python train.py --arch="transformer" --norm="rmsnorm" --mlp_ratio=3 --head_dim=32 --inner_norm=false --subsampling=4 --eps=1e-08 --steps=40000
Rows from block 2 of a small self-supervised audio encoder (BEST-RQ), named by matrix and row number. Rows with one number belong to one neuron. Each number is 128 + 32 x the weight over its row's rms, rounded and kept within 0 to 255. All counts start at 0. After the name is the row's rms in percent of the matrix's.
After each neuron's rows are labels from the 100 clips, of 14976, where the neuron reaches its highest value: "lies over" is the class under the peak; "top examples" is what is common among them. Only what is clearly more common there than usual is listed. The data: synthesized solo parts of chorales (CocoChorales). In brackets: how many of the 100, against the usual share in percent.
# fc1: MLP up (model.blocks.2.mlp.fc1.weight, 768x256), inputs 128-255
# fc2: MLP down (model.blocks.2.mlp.fc2.weight, 256x768, transposed), outputs 128-255

fc1.627 141 [ 77 159 137 133 140  92  92 166 126 131 136 144 134 113 130 154 185 140 160 169 112 130  81 125 147 151 105 173 152 126 199 160 112 163 101 123 147 101  96 127  87 116  76 121 163 105 149  67 133 167 148 194 184 117  98 123 118  86 115 112  50 101 170 126 105  93 132 127 141 101 124 165  76 127 111 123  94 169 116 111 163 141 166 149 150 144  93 112  63 130  94 158 100 116 131 140 107 161  80 124 122  76 168 113 134 101 123 145 122 122 139 129 126 173 118 118 143 114  80 135 153 160 112 175 138 135 162 161]
fc2.627 152 [ 65 134  99  93 115 152  87 140 110  61 145 137  93 135 115 137 137  83  78  73 152 143  64 158 140 172 194  80 144 131 105 174 143 103 142 157 142 101 117  82 135 113 142 116 142 158 110 174  89 108 165 141  93 114 130 154 160 143 166  65 145 114  98 146 135 135  86 135 151  93 129 130 127 133 166  97  93 127 162 112 118 117  66 148 168 148 206  88 159 143 126 106 167 190 114  69 148 140 112 168  76  69 102 135 154 113 159 154 145 187 141  71 101 142 144 123 106 125 156 153 116 119 115  79 120 126 120 179]
lies over: D#4 (47 vs 4.1)
top examples: viola (65 vs 8.4); note D#4 (50 vs 11.2); note F4 (31 vs 9.2)

fc1.471 127 [156 159 117 119 108 132 145 103 119  94 138  71 166  77 111 137 166 141 129  94 125  52 186 119  61 130 112  96 113 117 101 157 176 145 175 110 110  89  94 147 185 164 144 129 109  85 129 100 116 106 137 112 124 147 150 116 116 152 112 140 172 111 103 128  74 177  81 143 206 116 109 145 124 131 192  81 180 146 140 129 148 134 105 119 107 168 131 129 134 115 125 165 108 155 108 117 118  86  88 186  93 135 116 140 154 113 194 114 146 126 111 118 143 135 134 159  82 112 143 137 114 133 153  77 220 145 129  89]
fc2.471 117 [103 173 106 118 139 142 186 137 111 127 141 126  77 160 142 115  81  79  83 105 145  87 144 111 134  84 120  77 155  99  98 118 163 116 141 122  42 106 166 150 115 139 158 131 162 116  80 223 161 163 121 128 159  81 137 142 132 125 165 124  98 195 124 157 119 119 114 156 107 176 136 169 121 175 136 103 141  98 185 104  51 150 147 120 111 153 129  75 114 108 103 112 103 136  82 118 181 154 131 137 168  39 170 144 125 114  87 178  79 127 173 104  91 109 118 125 154 158 143 150 162 103  96  88 102 140 129 128]
lies over: F4 (68 vs 3.4)
top examples: trombone (95 vs 7.2); note F4 (70 vs 9.2); note D#4 (46 vs 11.2); note C#4 (31 vs 11.9)

fc1.503 162 [ 83 173 114 109 145 152 168 156  81 115 131 109 110 115 164 151  89 154 157 110 131  75 100 132 107  72 140 157 152 102 110 141 138 125 124 167 110 155 124 101  77  85  61 179 147  87 131 164 138  81 123 176 157 114 137 140 112 121 131 146  77 134 164  63 113 135 116 113 136 114  60 113 153 149 117 112 103 101 112 132 102 136 131 110 154 151  91  41 157 128 121 116 132  60 160  96 186 114 146 165  93 152  89  68 177 146 157 137 103 112 128 124 111 174 155 108 154 122 108 185 168 201 131 152 127 143 121 144]
fc2.503 169 [ 66 138 118 143 109 103 171 145  78 107 138 122 154 131  90 143 126 135 141 141 109 184 160  93  86 145 149  29 185 131 110 153  64  96 150 119 108  75 108 101 172  89 125 106 122  88 145 129 128 103 157 130 147 108 149 155 130 153  85  76 143 149 135 143  73 155  59  62  91  80 105  61 111 131  78 141 103 134  91 117 120 132 109 120 137 117 163 138 143 136  88 117 140 192  85  87 148 119 108 158 123 127 100 159 102 122  75 133 103 122  92 117  92 104 108  97 154 134 173 135 164 113  79 160 130 101 110 178]
lies over: F4 (57 vs 3.4); F#5 (28 vs 2.7)
top examples: note F4 (58 vs 9.2); cello (39 vs 9.9); note F#5 (28 vs 7.4); note E4 (25 vs 8.8)

fc1.543 130 [ 81 185 173 149 145 172 144 119  60 125 121 146 127 128 155  97 162 173 148  75 120 123 104 155 160 172 157  54 105 156 159 141 115 151 149  91 128  86 100 118 187 123 101  90  86 147 137  91  92 138 143 148 141 143  80 118 156 130 192 163 170  74  80 148  93 107  87  72 136 134  78  56 137 117 148 117 146 189 115 161 117 122 104 154 171 167  85 131  67 144  47 188 126 140  68 127 101 154 171 103 128 106 135 137 152 107 141  55 104  93 101 126 126  89 161 136 161  93 199 186  98 134 147 108 112 109 103  98]
fc2.543 117 [ 89 132 116 105 115  96 102 122 157 119 125 134 120 129 116  83 157 139  98  69 117 135 148 114 111 186 158  59 113 169 100 157  98 164 124 156 109  97 128  91 105 165 165 161 116 135 124 133  68 119 149 161 148 111  96 146 141 149 118 127  99 118 118 120 113 121 114  71  99  68 150 100 152 105 147 107 174 104 117 170 106  84 107 141 191 108 165 117 124 175 221 106 178 139 151 129  86 177  97 132 120 105 101 121 149  86 174 103 158 121 107 111 139 112 150  64 153 125 105 123 165 168 111 136 125  46  44 147]
lies over: F4 (37 vs 3.4); C#4 (37 vs 3.7)
top examples: clarinet (99 vs 9.1); note F4 (51 vs 9.2); note C#4 (45 vs 11.9); note D#4 (31 vs 11.2)

fc1.668 143 [157 162 133  78 156  94 173 120 164 104 143  74 157  95 114 132 141  84 201 160 134 152  90  89 186  88  76 155 138 126 140 123 125 112  84 123 113  98 123 162  80 157 118 171 128  90 172  89 156  81 113  95 101 137 143  94 160  78 158 155 120 123  85 113  98 190 163 115 181 184 154 138 176 103 150 155  86 161 108 115 166 205  71  60  88  89 139 171  80 132 137  86 107 155 107 124 121 147 135 140 116 172 174  97 183 194  98 125  85 136 122 160 175 156 127  86 118 122 156 101 120 175 139 174 163  93 139 121]
fc2.668 153 [183 100 178 145  52 128 188  94 149 121  84 135 126 145 113 101  92  99 115 120 164 156 127 122  79 151 105 121 137 146 141 111 105 178 125  92  39  92  83 107 174 140 163 147 118 172 125 119 176 166  88 132 147 116 141 122  70 108 155 150 163 125 168  74 143 119 145 164  75 131  95 143 125  86 131 122 120 149 179 155 199 139 165 138 103 123  96 159 145  95 136 132 103 169 164 142 134 110 135 175  82 154 110 168 107 143 137 139 115 135  82  70 140 129 123 156  85 123 120 160  80  69  87 100 139 104 128 150]
lies over: G#3 (44 vs 2.3)
top examples: double bass (60 vs 1.8); note G#3 (46 vs 8.1)

fc1.343 130 [152 121 128 120 136 143 182 148 117 165 134 106 156 105 178 136 145 116 122  74  92 145 216 160 103 136 126 126  93 105  96 136 144 136 158 176 118 131 126 129 129 148 163 135 107  92 134  89 151 124 139 114 164  52  97 130 108  89 123 104 128 104 105 139 124 131 144  84 184 161  93 154 116 154 112 109 188 109 117 175 156 151 132 126  33 106 117 101 131  67 127  93 102 105 105 100 107  92  73 143 139 138 121 142 143 133 162  98 192 126 176 156 146 112  94 140  63 141 142 156 127  86  88 113 118 115 125  64]
fc2.343 116 [114 139 115 147 119 139 137  88 194  74 128 109  97 133 141 137 162  70  25  60 154 136  71 108 112 150  96  94 120 129 102 166 126 146 129 167 187 117 187 200 104 131  98 120 148  73  77 160 169 123 165 150 148 129 163 170 187 131  82  88  68 119 128 144  92 118  90 125 130 121 111 143 148 146 138 136 152 135 143 131  87 110  77 153  74 115  80 146 117  87 135 154  70 151 117 116 142 114 117 113 148 108 225 114 138  92 154 152 164 124 134  89  95 120 137 128 185 176 105 139 146  75 165 144 175 109  81 171]
lies over: F4 (38 vs 3.4)
top examples: trombone (78 vs 7.2); note F4 (58 vs 9.2); note F#4 (31 vs 8.7); note D#4 (28 vs 11.2)

fc1.419 134 [132 135 155 148 122 133 135  43 105 121 164 159 119  58 167 158 169 161 125 148 164 183 142 155  80 195 153  92 148 117 140 103 151 184 159 134 129 153 146 119 211 194 108  93  97 150 128 115  93 142 144 170 128 126 136 145  59 155 135 223 134 103  99 141 124 157  63 102 109 150 163 133 121 132 171 115 111 131 140 137 100 163  96 150 168 182 134 184  65 120 114 149 140 119 107 130 144 146 159 126 132 131  84 146 123 149  95 105 133 103  88 101 110 133 141 144 163  33 148 198  98 142 120 155 143 131 110  68]
fc2.419 133 [ 97 154 119 118  88  85  88 174 148 128 143 133 103 121 149 107 156  96  79  76 104 177 121 119 105 130 164  98 131 112  32 132 134 148  83 121  78 144 174  90  65 160 108 137 176 169 127 114 123 108 147 151 177 102 108 157 156 168  98 123  44 120 143 130 106 120 136  80 122  96 151 105 155 156  69 130 149 165  88 116  87 127 131 149 149 126 129 119 167 128 181 112 168 114 139 161  99 140 119 107 115 107 115  98 116 149 173 156 165 128 104 151 111  99  68  47 130 165 117 146 161 117  90  88 164 113 116 162]
lies over: F4 (79 vs 3.4)
top examples: clarinet (84 vs 9.1); note F4 (80 vs 9.2)

fc1.553 138 [161 156 151 138 136  83 143 124 115 126 167  75 126 127  72 165 139 121 188 100 118 179 112 139 146 179  64 116 128 125 141 101 121 126  64  93 110 146 162 115  91 150  78  87 132 131 171  98 124 126 131 120 184 170 109  69 146 137 131 155 132 140  31 141 154  46 167 106 152 117 113 100 101 128 121 177 188 150 134  91 127 131 127  47 150 135  68 124 124 134  91 154  90 139  75 134  66 159 135  85 123 123 104 133 127 102 122 121 107  62 174 153 121 124 106 167 148  70 140 178 183 123 119 175 182 122 123 140]
fc2.553 135 [193 173 149 185  96  79 179 106  92 148  83 190 196 119  96  99 127 106 130 103 170 129 194 111 143  98 161 149 105 144 125 201 103 153 105 172 139 127 142 110 112 127 113 128  90 113 111 108 126 163 156 162 105 105 130 164 142 101  56 102 113 168 119 126  99 113  98 134 115 109  95 142 126 162  57  85 166 140  60 148 129 194 119 136 120 104  65 116  89 138 107 110 115 185 133 139 130  93 181  98 124 173 182 123  94 114 161 129 159 156  93 104 128  65 176 172 168 161  75 121  87 172 108 109 109 161 128 130]
lies over: D#4 (32 vs 4.1)
top examples: cello (46 vs 9.9); viola (35 vs 8.4); note C4 (35 vs 10.5); note D#4 (33 vs 11.2)

fc1.608 149 [144  83  99  91 123  63 126 156 110 149 100 104 141 120 112 142 152 158 144 106 114 166 139 119 112 133  84 113 166 158 161 132 125 126 132 144 129 106 146 177  61 143  81 159 168 101 122 132 103 127  45 131 158 107 147  37 107 130 136 204 102  91 135 148 164 174 124 193 179 142 123 134  99 148 120 145 151 112  73  89 127 147 152  87 171 135 153 176 120 125 115 144 121 139  93 119  60 137  81 119 147  96 161  98 120  87 135 135 131 125  67 145  97 112  73 115 160  79 139 129 113 212 130 146 172 138 157 155]
fc2.608 151 [ 93  78 188 178 127 186 117 134  39 127 128  76  61 182 185 103 121 143 160 146 112 153 125 164 126 170  84 163 155 170  73 146 120 157 115  99  93 150  94 157 132 190 103 116 113 111 150  98 113 132  75 157  94 180  92 112 167 148  95 117 170 119 142 106 144 130 143 162  76 174 123 138 170 108  86 130  95 132 192 124 135 181 164 126 190 180 164 122 131 108  94 116  94  73 150 164 123 168 156  82 171 122  90 117 112 166 117 104 143 175 193 129 130 106 120 131 147 109 102 165  90 179 138 147  61 128 135 135]
lies over: G#3 (49 vs 2.3); F#5 (36 vs 2.7)
top examples: cello (55 vs 9.9); note G#3 (49 vs 8.1); note F#5 (37 vs 7.4); note A#3 (34 vs 10.3)

fc1.324 141 [120 139 182 121 112 139 127 134  82 125 149  88 117 120 121  94 148 122 160 173 128 125 110  86 132 122 155 163 183 137  92 157 156 152 126 129 112 174 105  86 148 160 124 140  91 139 135 101 110 119 118 171 138 145 173 151 102  48 126 159 143 160 114  89 127  41 172 152 129 114 104 126  70 110 158 147 127 154 182 153 150 140 136  92  95 105  73  47  57 114 171  88 121  80 161  71 178 127 153  87 112 168 105 134 150 135 129 119 124 123 141  96 204  89 143 154 132 127  81 171 161 193 138 136 122  75  98 102]
fc2.324 139 [130  92 181  32 174 120 186 134  98 144  67 147  83 121  98 122  64 120 123  70  90 137 146 155 108 159  79 132 122 119 129 126 104 130 167 132 139 104  96  78 154 102 138 110 112  81 138 127 153 113 106 168 132 137 142 187  58 121 194 172 118  92 168 133 138 173 142  79  50 118  98 146 148 123 126 132 143 124 111 134 104  97 106 127 155 143  99 184 132  72 155 125 107  80 145  99 124 156 155 112 133 154  85 133 132 111 133 195  79 166 113  97  97 146 142  96  96 121 117 138 153  93 144 153 151  80 135 145]
lies over: D#4 (65 vs 4.1)
top examples: cello (88 vs 9.9); note D#4 (68 vs 11.2); note C#4 (38 vs 11.9); note C4 (35 vs 10.5)

fc1.1 145 [ 95 116 152  66 136 128 134 125 158 153 100 108 127 108 171 165 133 171 106 159  86 140 165 105  76 169 157 147 128  99 126 119 156 115 140 153 114 141 121 165 133  97 141 129  74 127 140 112 153 123 149 113 106 125 120 112 114 168 137 118 149  55 128 123 120 131  93  68 181  95 140 135 131 161 120 160 217  66 152 174 150 129 116 123 149 139 171 131 127  51 173 132 123 120 158  80 152  70 110 223  98 164 122 157 121 165 151 124 120  95 121  93 144 165 113 138 137 125 155 143 110 110 144  88 181 157 121 106]
fc2.1 127 [ 90 113  65  96 181 160 119 143 165 167 135 184  47 106 158 190 136 111 123 153 136 101 101  98 150 125  96 106 120 178 100 167  75  64 155 129  96  96 119 164  99  72 133 157  97  79 120 155 119 147 194 141 129 130 105 179 145 143 123 102  81 127 141 141 107 126 102 158 105 162 163 152 159  70 178 128  78 121 134 117 140  83 110 130 116 141 117 110 147 113 132 140  86 145 142 106 157 142 179 142 140 132 180  85  99  98  70 134 145 132 107 129 129 128 131  73 122  92 113 160 114 120 115  97  80 151  58 153]
lies over: E4 (64 vs 2.9)
top examples: trombone (100 vs 7.2); note E4 (78 vs 8.8); note D4 (45 vs 12.4); note F#4 (33 vs 8.7)

fc1.710 131 [154 135 127  94 113 153 165  90 111 148  85  61 176  95 119 158 107 109 162  92 102 140 163  79  79 104 144 111 117 141 118 148 132 120 121 108 115 131 173 144 138 138 156 171 121 135  99  97  84  56 115 140 165 155 130 146 134 146 117 209 169 158 156 147  90 159 110  91 109  86 117  98 112 130  85 116 126  85 141 147 137 205 102 114 139 102 133 145 137 142 127  90 128 137 111 127  99 159 163 212 105 163 124 117 191 157 153 157 116 121 158 145 160 178 163 110 157  85 158 153 116 141 134  77 136 141  89 119]
fc2.710 147 [111 178 137 103 121 105 188 189 120  57 126 145 181  95 114 174 118  90 136 128 165 139 151  81  82  94 113  66 137 163 117 131  51  89 172 161 126  60  89 165 153  54 131 106 107  59 108 115 130  45 163 168 177 103 128 156 127 142 141  81 122 132  76 150  97 160  93 108 122 142 143 180 111 157 154 104 135 112 157 125 167 114 164 111 132  73 156 136 124 110 124  59 131 171 106  77 161  60 119 153 118 100 130 128 108  83  76 115 116 134 106 180 107 109 115  93 158 128 139 152 134 110  75  79  96 144 134 178]
lies over: F4 (66 vs 3.4)
top examples: note F4 (68 vs 9.2); cello (43 vs 9.9)

fc1.478 119 [120 159 168 135 154 134  94 147  74 137  99 118 130 108 137 145 212 124 106 119 119 168 124  77 100 165  97 164 170  99 103 114 116 175 115 119  96  97 166 134 148 143  64  94 126 140  96  68 127 137 133 197 144 144  68 131  68 141 112 139 102 111 114 160 121 128 140 121 178  84 141 113  88 140 124 108 106 141 109  87 165 166 203  95 153 126  86 106  74 108  60 171 105  87 122 137  71 110 119 107 159 171  88 145 124 106 132  83 101 126 122 119 124  99 128 164 154  77 125 141 130 147  91  97 153  95 140 103]
fc2.478 136 [155 144 123  82 113  75 143  90 126 159  90 140 155 143 111 127 156  83 111  84 148 119 172  73 108  90 144  98 120  93 111 158 193 122 140 152 135 161 162 143  91 142 146 183 102  98  99 141 109 130 143 145 130 123 120  99  34 194  59 100 120 121  81 143 133 187 116  45 144 102 116 131 160 141 122 149 160 120 180 121 126 165 116 146  56 111 148 142 188 130 229 125 163 137 128 137 116 152 136 204 140 157 156 172 119 122 143 109 163 149  95 102 170 111  96 152 111 131  94 100 127 154 113 160 207 120 133 108]
lies over: D#4 (40 vs 4.1)
top examples: note D#4 (50 vs 11.2); viola (41 vs 8.4); oboe (29 vs 7.4)

fc1.321 105 [ 41 171  90 109 159 159 137 118  54 118 109 126 154 134 111 155 119  84 122 148  97 114 116 107  77 212 152  73 134 132 159 160 143 122 157 159 112 121  89 124 162  78 131 103 173 119 141 121  96 133 188 170  98 125  81 154  95 108  92 110 125 102 114 153 133  43 126 168 157  94 100 134 121 111  74 146 153  99 163 123 121 115 111  93 114  79  88 120 106 142 124  98  79 125 125 163 113 107  86  87 124 112  81 106  93  61 112 121 154 164 166  35 127 121 148 167  94 160 118 105 121 161 126 122 156 101  97 140]
fc2.321 112 [128  89 205 146 115 138 118 136 178  90 196  80 115 107 120 105 188 121  74 154 137 136  94 104 126 115  82 137 106 165 129 141 142 150 143  49 125  99 198  92 139  67 128 164  99  76 155  75  43 134  95 123 156 113 128  89  93 126 130 144 145 102 108 116 153 160 143 148 118 132 160 172 233 116 100 110 155  62 147 160 119 144 122 182 133 127 108 147 183 110 153  95 146 126 162 143  92 106  97  60 146 101 162 130 118 140 228 208 144 121  86 152 111 112 152 103  94 134  89 188 140 132 129 139 140  93 150 106]
lies over: E4 (27 vs 2.9)
top examples: oboe (41 vs 7.4); note E4 (30 vs 8.8); viola (25 vs 8.4)

fc1.266 145 [112  49 147  72 150 109 153 145 187 109 130 111 112 137 104 152 194  95  77 124 115 123 148  68  74 133 116 192 173 119 128 114 195 126 156 147 114 149  81 143 175 176 205 191  98 103 105 153 117 114 141 182  57 118 159 108 101 131 106 166 106 112 155  84  49 102 169 143  94  69 145 156 121 154 115 131 159 130 103 122 125 143  78 138 150 111 103 179 115 125 126 162 104 134 156  87 126  73 134 129 132 173  62 135 136 133  89  96 116 106 142  44 164 192 140  93 124 116 144 162 139 156 158 114 191 145 108 162]
fc2.266 162 [108 141  81 131  88  94 133 144  99 116  98  76  87 187  90  49 153 152 129 132 168 117 103 109 121  67  82 157 147  48  64 164 148  70 107 157 100 125 114 123  65  92 109 129 163 106 118 184 105 139 109  86  98 104 126 109 105 127 167 125 107 152 107  97 149 185 166 101 171 104 147 135  74 153 132 108 157 147 151 143 135 227  92  67  93 159 119 109  77 135 137  79 144 176  91 136 105  56 137  63  85  49 139 141 139 124 123 132  86 112 110 133 156 107  76 166 109 143 174 120 123 115 135  70 138 152 140 121]
lies over: G#3 (78 vs 2.3)
top examples: bassoon (87 vs 8.5); note G#3 (79 vs 8.1); note A#3 (58 vs 10.3); note B3 (28 vs 9.4)

fc1.529 143 [131 108 141 123 181 124 115  98 150 129 205  96  80 138 134 109 149 171 114 122 168 158 145  82 100 133 131 111 195 137 146 117 144 109 107 141 116 139 164 135 141 205 154  99  94 101 148  92 106  83  96 180 213 105 162  86 169 132 159 167 132  29 121 148 119 163 111 188 160 122 145 165 101 126 151 119 158 153 115 123 176 156 166  98 169 145 104 173  77 114 106 163 104 121 129  92 127 111 115 106 126 145 120  74 120 157 117 113 126  75 140 115 140 113 134 139 161  77 179 159 166 175 213 117 142 122 131 161]
fc2.529 160 [170 163 186  73 150  82 159 135 167 124 133 143 108  90 122 141 115 145 161 107 180  80 165  96 138 135 127 102 175 115 133 146  88 106 173 119 115 103 161 145 146  80 209  84  92 158 117 144 140 101 159 128 153 141 128 151  97 182  79 147 107 156 101  93  73 125  64  71 130  94 140  86  77 106 127 112 140 162  88 128 131 161 122  86 141 156  84  94 152  74 121 121 134 134 124  74  87 190 141 220 105 191  99 165 133 121 112 105 140 118 131 131 108 127 115 143  94  74  91 153 185 175 152 110 149 151 155 105]
lies over: D#4 (72 vs 4.1)
top examples: note D#4 (78 vs 11.2); cello (41 vs 9.9); viola (40 vs 8.4)

fc1.441 138 [145 135 113 123 130 172 177 150  80 149 126 125 161 113  91 158 110  94 109 106 111 161 184 155  98 113 145 115 142 111 141 109 124 134 128 127 127 148  92 106 138 139 130 137 110 129 147 109 163  45 127 166 156 134 120 133 141 148  94 121 161  72 122 155  77 176 103 119  93  57  85  68 170 142  90 111 124 160 148 129 151 181  82 123 149  86 110 120 153 147 113 114 112 102 134 160 179  95 106 171 118 202  68 135 183 145 175  88 138 142 113  81 144 209 179 139 180 144 135 162 138 200 132 167 149 143 136 170]
fc2.441 144 [ 94 149 163 134  95 102 150 157 116 124 145 146 116 146 114 203 150  92 155  92  71 155 155 164 108 157 172  90 143 152 135 123  85 129 189 134 157 113  82  79 184 182 128 131  57 119  99 127 177 136 142 169 136 172 196 102 131  58 131 105 166 128 131 181  49  59  92 125  90 136 104 108 113 158 128 145 122 151  33  88 135  63 142 134 171  95 131  57 170 186  89 146 107 132 154 125 103 100  92 162 115 147  77 146 104 156  77 107 132 106 152 117 156  95 114 131 152 121  73 163 150 173  71 160  83 148 137 151]
lies over: F4 (61 vs 3.4); E4 (29 vs 2.9)
top examples: note F4 (66 vs 9.2); note E4 (43 vs 8.8); cello (37 vs 9.9)

fc1.149 120 [147 153 165 104 161 137 114 157 127 132 147 105 131 114 136 161 116 133 103 132 103 147 104 152 150  89 122 131 143 106 160 145 121 124 118 167 145 188 119 134 124 151 178 117  91 114 125 156 149  85 155 130 122 125 125 134  94  50 124 202 140 118 160 127 130  97 148 141 175 115 132 144 139 131 132 128 110 165 103 177 171  75  88  53 101 106  92  85  59 128 206 121 132 121 171  53 113 128 138 141 144 149 192  67 121 150  98  51  63 119  71 143 144 180 168 147 150 136 111 154 162 225 184 151 101  86  81 106]
fc2.149 119 [123 169 134  96 175 139 138  96 101 140 127  98 128  72  38  91 150 148 145 139 101 140  97 159 143 174 140 112 120 131 109  94 103 168 106 125 165 107 112 108 126 105 101 110  91 145 151 124 135 128 165 130 145 129 150 183  62 169 165 139 112  90 146 104  98 141 113 105  91  91  84  83 159 130 126 112 141 107 129 118 110  95 114 130 194 155 146 192 132  62 121 144 162  81 106 154 124 147 137 130  96 105 108 120 138  78 147 119 134  93  96 100 115 108 154 124 101  81 111 125 137 105 128 117 116  80  92 169]
lies over: E4 (29 vs 2.9)
top examples: cello (61 vs 9.9); note D4 (43 vs 12.4); note E4 (34 vs 8.8); note C4 (28 vs 10.5)

fc1.545 158 [ 97 173 108 134 127 106  95 103 130 130 177 111 119 118  96 123 177 125 177 119 111 137 137 101 111 144 107  99 149 137 145 116 124 155  90 103 138  91 119 161  90 153 109  90 124 130 137 149 166 169 167 142 129 119 140  98 164 174  65 114 118 108 106 126 107  80  76 106 139 177 110  85 120 124 144 164 122 139  61  99 167 160 106 127 218 168 140 102 106 124 112 137 103 148 104 126 130 162  17 154  70  83 137 142 109 150 102  35 127 140 131 136 131 135  81 144  96 135 106 109 149 167 101  97 156 109 139 178]
fc2.545 151 [125 147  94 141  90 135 151 101  91  89 134 149 120 108 170 119  94 172 121 131 120 110 180 139 172 140 138 114 162 126 151 212 195 123 193 179 138 163  80 194 161 119 148 140 127 125 136 130 131 131 111 100 103 126 118 118 129 108 158 145 151  96 117 138 121 122  97 113 184 113  97 131  99 154 156  55 109 134 180 138  95 125 137  88 137 118 138 159 117 143 126 103  91 122 147  95  95 147 165 146 109 132  83 155 131 135 137 133 109 164 160  77 152 108 156 147 100 162 125 141 115 153 150 124 134 138  71  34]
lies over: D#4 (33 vs 4.1); D#5 (30 vs 3.2)
top examples: violin (41 vs 13.7); viola (33 vs 8.4); note D#5 (31 vs 9.1)

fc1.168 143 [114  92 101 110 149 112 150 192 181 111 144  67 145  55  84 184 127 113 196 138 116 114 101 148 146 146 107 125 151 154 164 114 133 106 100 193 116 160 151 133  58 105 154 132 154 135 132 133 102  52  77 113 200 110 127 148 150 102  72 126  92 125 139 141 142 149 119  13 114  63 130 110 101  89  80 179 185  50 167 122  64 153  72 120 140 106 107 155 128 149 126 107  92 165 157 133 130 123 118 132  92 160  91 131 150 129  94  80 150 160 102 169 111 132 100 116 162 112 177 150 130 171 156 180 150 134 142 149]
fc2.168 136 [142 135 137 160  78 124 169 129  94 107 169 128  94 177 140 132 167  97 145 109 144 126 118 115 119 169  68 132 157 108 144 137 135  90 192 183 118  98  38 106 185  97  90 110  61  85  91 134 158 177 146  96 121 112  91 132  91 153 154  83 126 105 103 148  68  95 109  90 102 149  70 127 155 122 164 146 143 110 146 160  78 122  92 112 111 122 131  45 110 163 124  65 127 151 153 131 123  56  87 115 104 110 109 154 153 153 167  95 111 134 112  92 153  66 145 130  80 143 105 165 135 149 114 172 140 134 171 159]
lies over: G#3 (58 vs 2.3)
top examples: bassoon (86 vs 8.5); note G#3 (61 vs 8.1); note A#3 (54 vs 10.3); note F#3 (25 vs 5)

fc1.261 129 [101 177 123 128 150 171 165  90  74 141  98 108 164 139 130 196 102 123 176 184  57  89 131 119  91  79 132 152 179 136 146 120 115 171  76 144 138 162 142 117 131 134 108 105 160 162 107 148 168 145 169 163 111 141 110 155  82 119 129 136 160 157 114 141 118  51 187 133 186 135 136 148 145 143 102 148 142 179 115 121 115 137 127 108 131  70  78 165 116 145 155 146  39 109 172 166 131 123  64  99 115 118 149 159 106  81 120 163 107 155 195 174 142 130 190 167 141 150  99 114 193 165 145 142 150 130 142 131]
fc2.261 133 [120  89 170 136 130 147  94 178  97 109 201  98  61 134 112 101 142  96 148 135 175 101  96 108 146 125 105  98 119  93 132 177 174 107 162 123 153 106 116  92 158  75  84 153  97  71 121 101 103 132  81 127 146 131 165 148 175 134 133  51  98 119 135 134 117 202  46 122  69 126 108 120 122 131 166  88  77  57 121  99 128 158 118 140 163 168 196 101 165 128 133  98 125 191 104 134 109 151 130 161 110 144 109 103 132 108 134 124 105 114 107 104 140 115 127 123  85 104 180 191 155 118  69 120 127 113  95  90]
lies over: E4 (56 vs 2.9)
top examples: note E4 (60 vs 8.8); viola (45 vs 8.4); note D4 (32 vs 12.4); note F4 (31 vs 9.2)

fc1.378 150 [ 83 102  85  95 131  73 168 136 128 112 163 111  79 124  53 161  95 139 130  91 136 143 147  67  84 113 116 149 106 115  43 173 216 121 160 167 123 159 127 165 121 203 149 137 138 106 118  92 106 125 134 173 109 152 106 101 153 148 141 132 141 151 138 110  51 131 119 111  76 115 121 107 122 129 115 150 123 138 120  89 135  97 110 158 130 142 126 144 138 142 106 165 112 103 120  98 143 117 123 172 124 123  74 207  91 145  98 129 183 117  92 100 156 156 107 144  72 142 103 162 141 148 102 115 176 143  95 115]
fc2.378 120 [128 162  75 160 111 119 110  95 161 117 136 119 160 162  92 131 205 167 136  99  90 123 145 133 164 185 148 119 211 106  77 122  98  72  67 141 108 112 134 170 105 158 119 118 186 163 122 123 150 151 138 114 163 123 149 125 146 153 172 118 121 112 129 109 146  86  78 118 190 129 122  95  78 154 165 116 146 134 151 122 136 157 123 136 140 140 143 111 144 132 102 160  97 165 138 151 119 143 168 116 135 118 109 156 152 133 140 114  97  30 171 146 151 109 135 104  72 145 130 143  96  75 137 130 127 149 140  90]
lies over: G#3 (34 vs 2.3)
top examples: bassoon (87 vs 8.5); note A#3 (59 vs 10.3); note G#3 (45 vs 8.1); note G3 (42 vs 6.2)

fc1.158 156 [ 99 201  65  97 146 154 191 131 111 105 121 143 108 162 123 115 109 117 126 114 177 175  82 143 108 105 107 121  95 114 172 154 136 152 120 121 138 120  71 137  67 105  89 112 154 119 118 145 155 148 104 171 166  84 123 138 179 129 109 122  75  72 103  95 160 165 137 149 118 169   0 156 107 135 113 120  90 103 152 165 163 101 132  98 115 133 122 154 123 117 147  72 131 132 154 122 114 172  98 165 111 113 107  72 164 103 123 107 126 145 165 100  99 157 131 113 108 118 112 144 113 107 119 112 158 140  57 107]
fc2.158 162 [154  74 149 156 134 176 181 122  90 143 101 115 110 162  57 114 139 103  95 127  97  92 161  72  85 128 160 113 194  97 157 130 102 126 159 122 102  90 184 116 125 147  99 149 128  62  47 107 124 125 138 169 126 162 175 184 119  80 121  84 103 137 151 135 130 128 111 131  95  89 154 161 150 118  95 138 106 155  94  65 132 187  92 146 110 119  88 144 133 130  73 142  78 165 118 116 187 126  76 151 100 159 143  77 154 160 127 134 150  90  99 146 144 145 134 149 163 153  95 181 130 155 160 112 133 100 212 134]
lies over: G#3 (34 vs 2.3); A3 (25 vs 2.5)
top examples: cello (41 vs 9.9); note G#3 (37 vs 8.1); oboe (29 vs 7.4); note A3 (29 vs 8.7)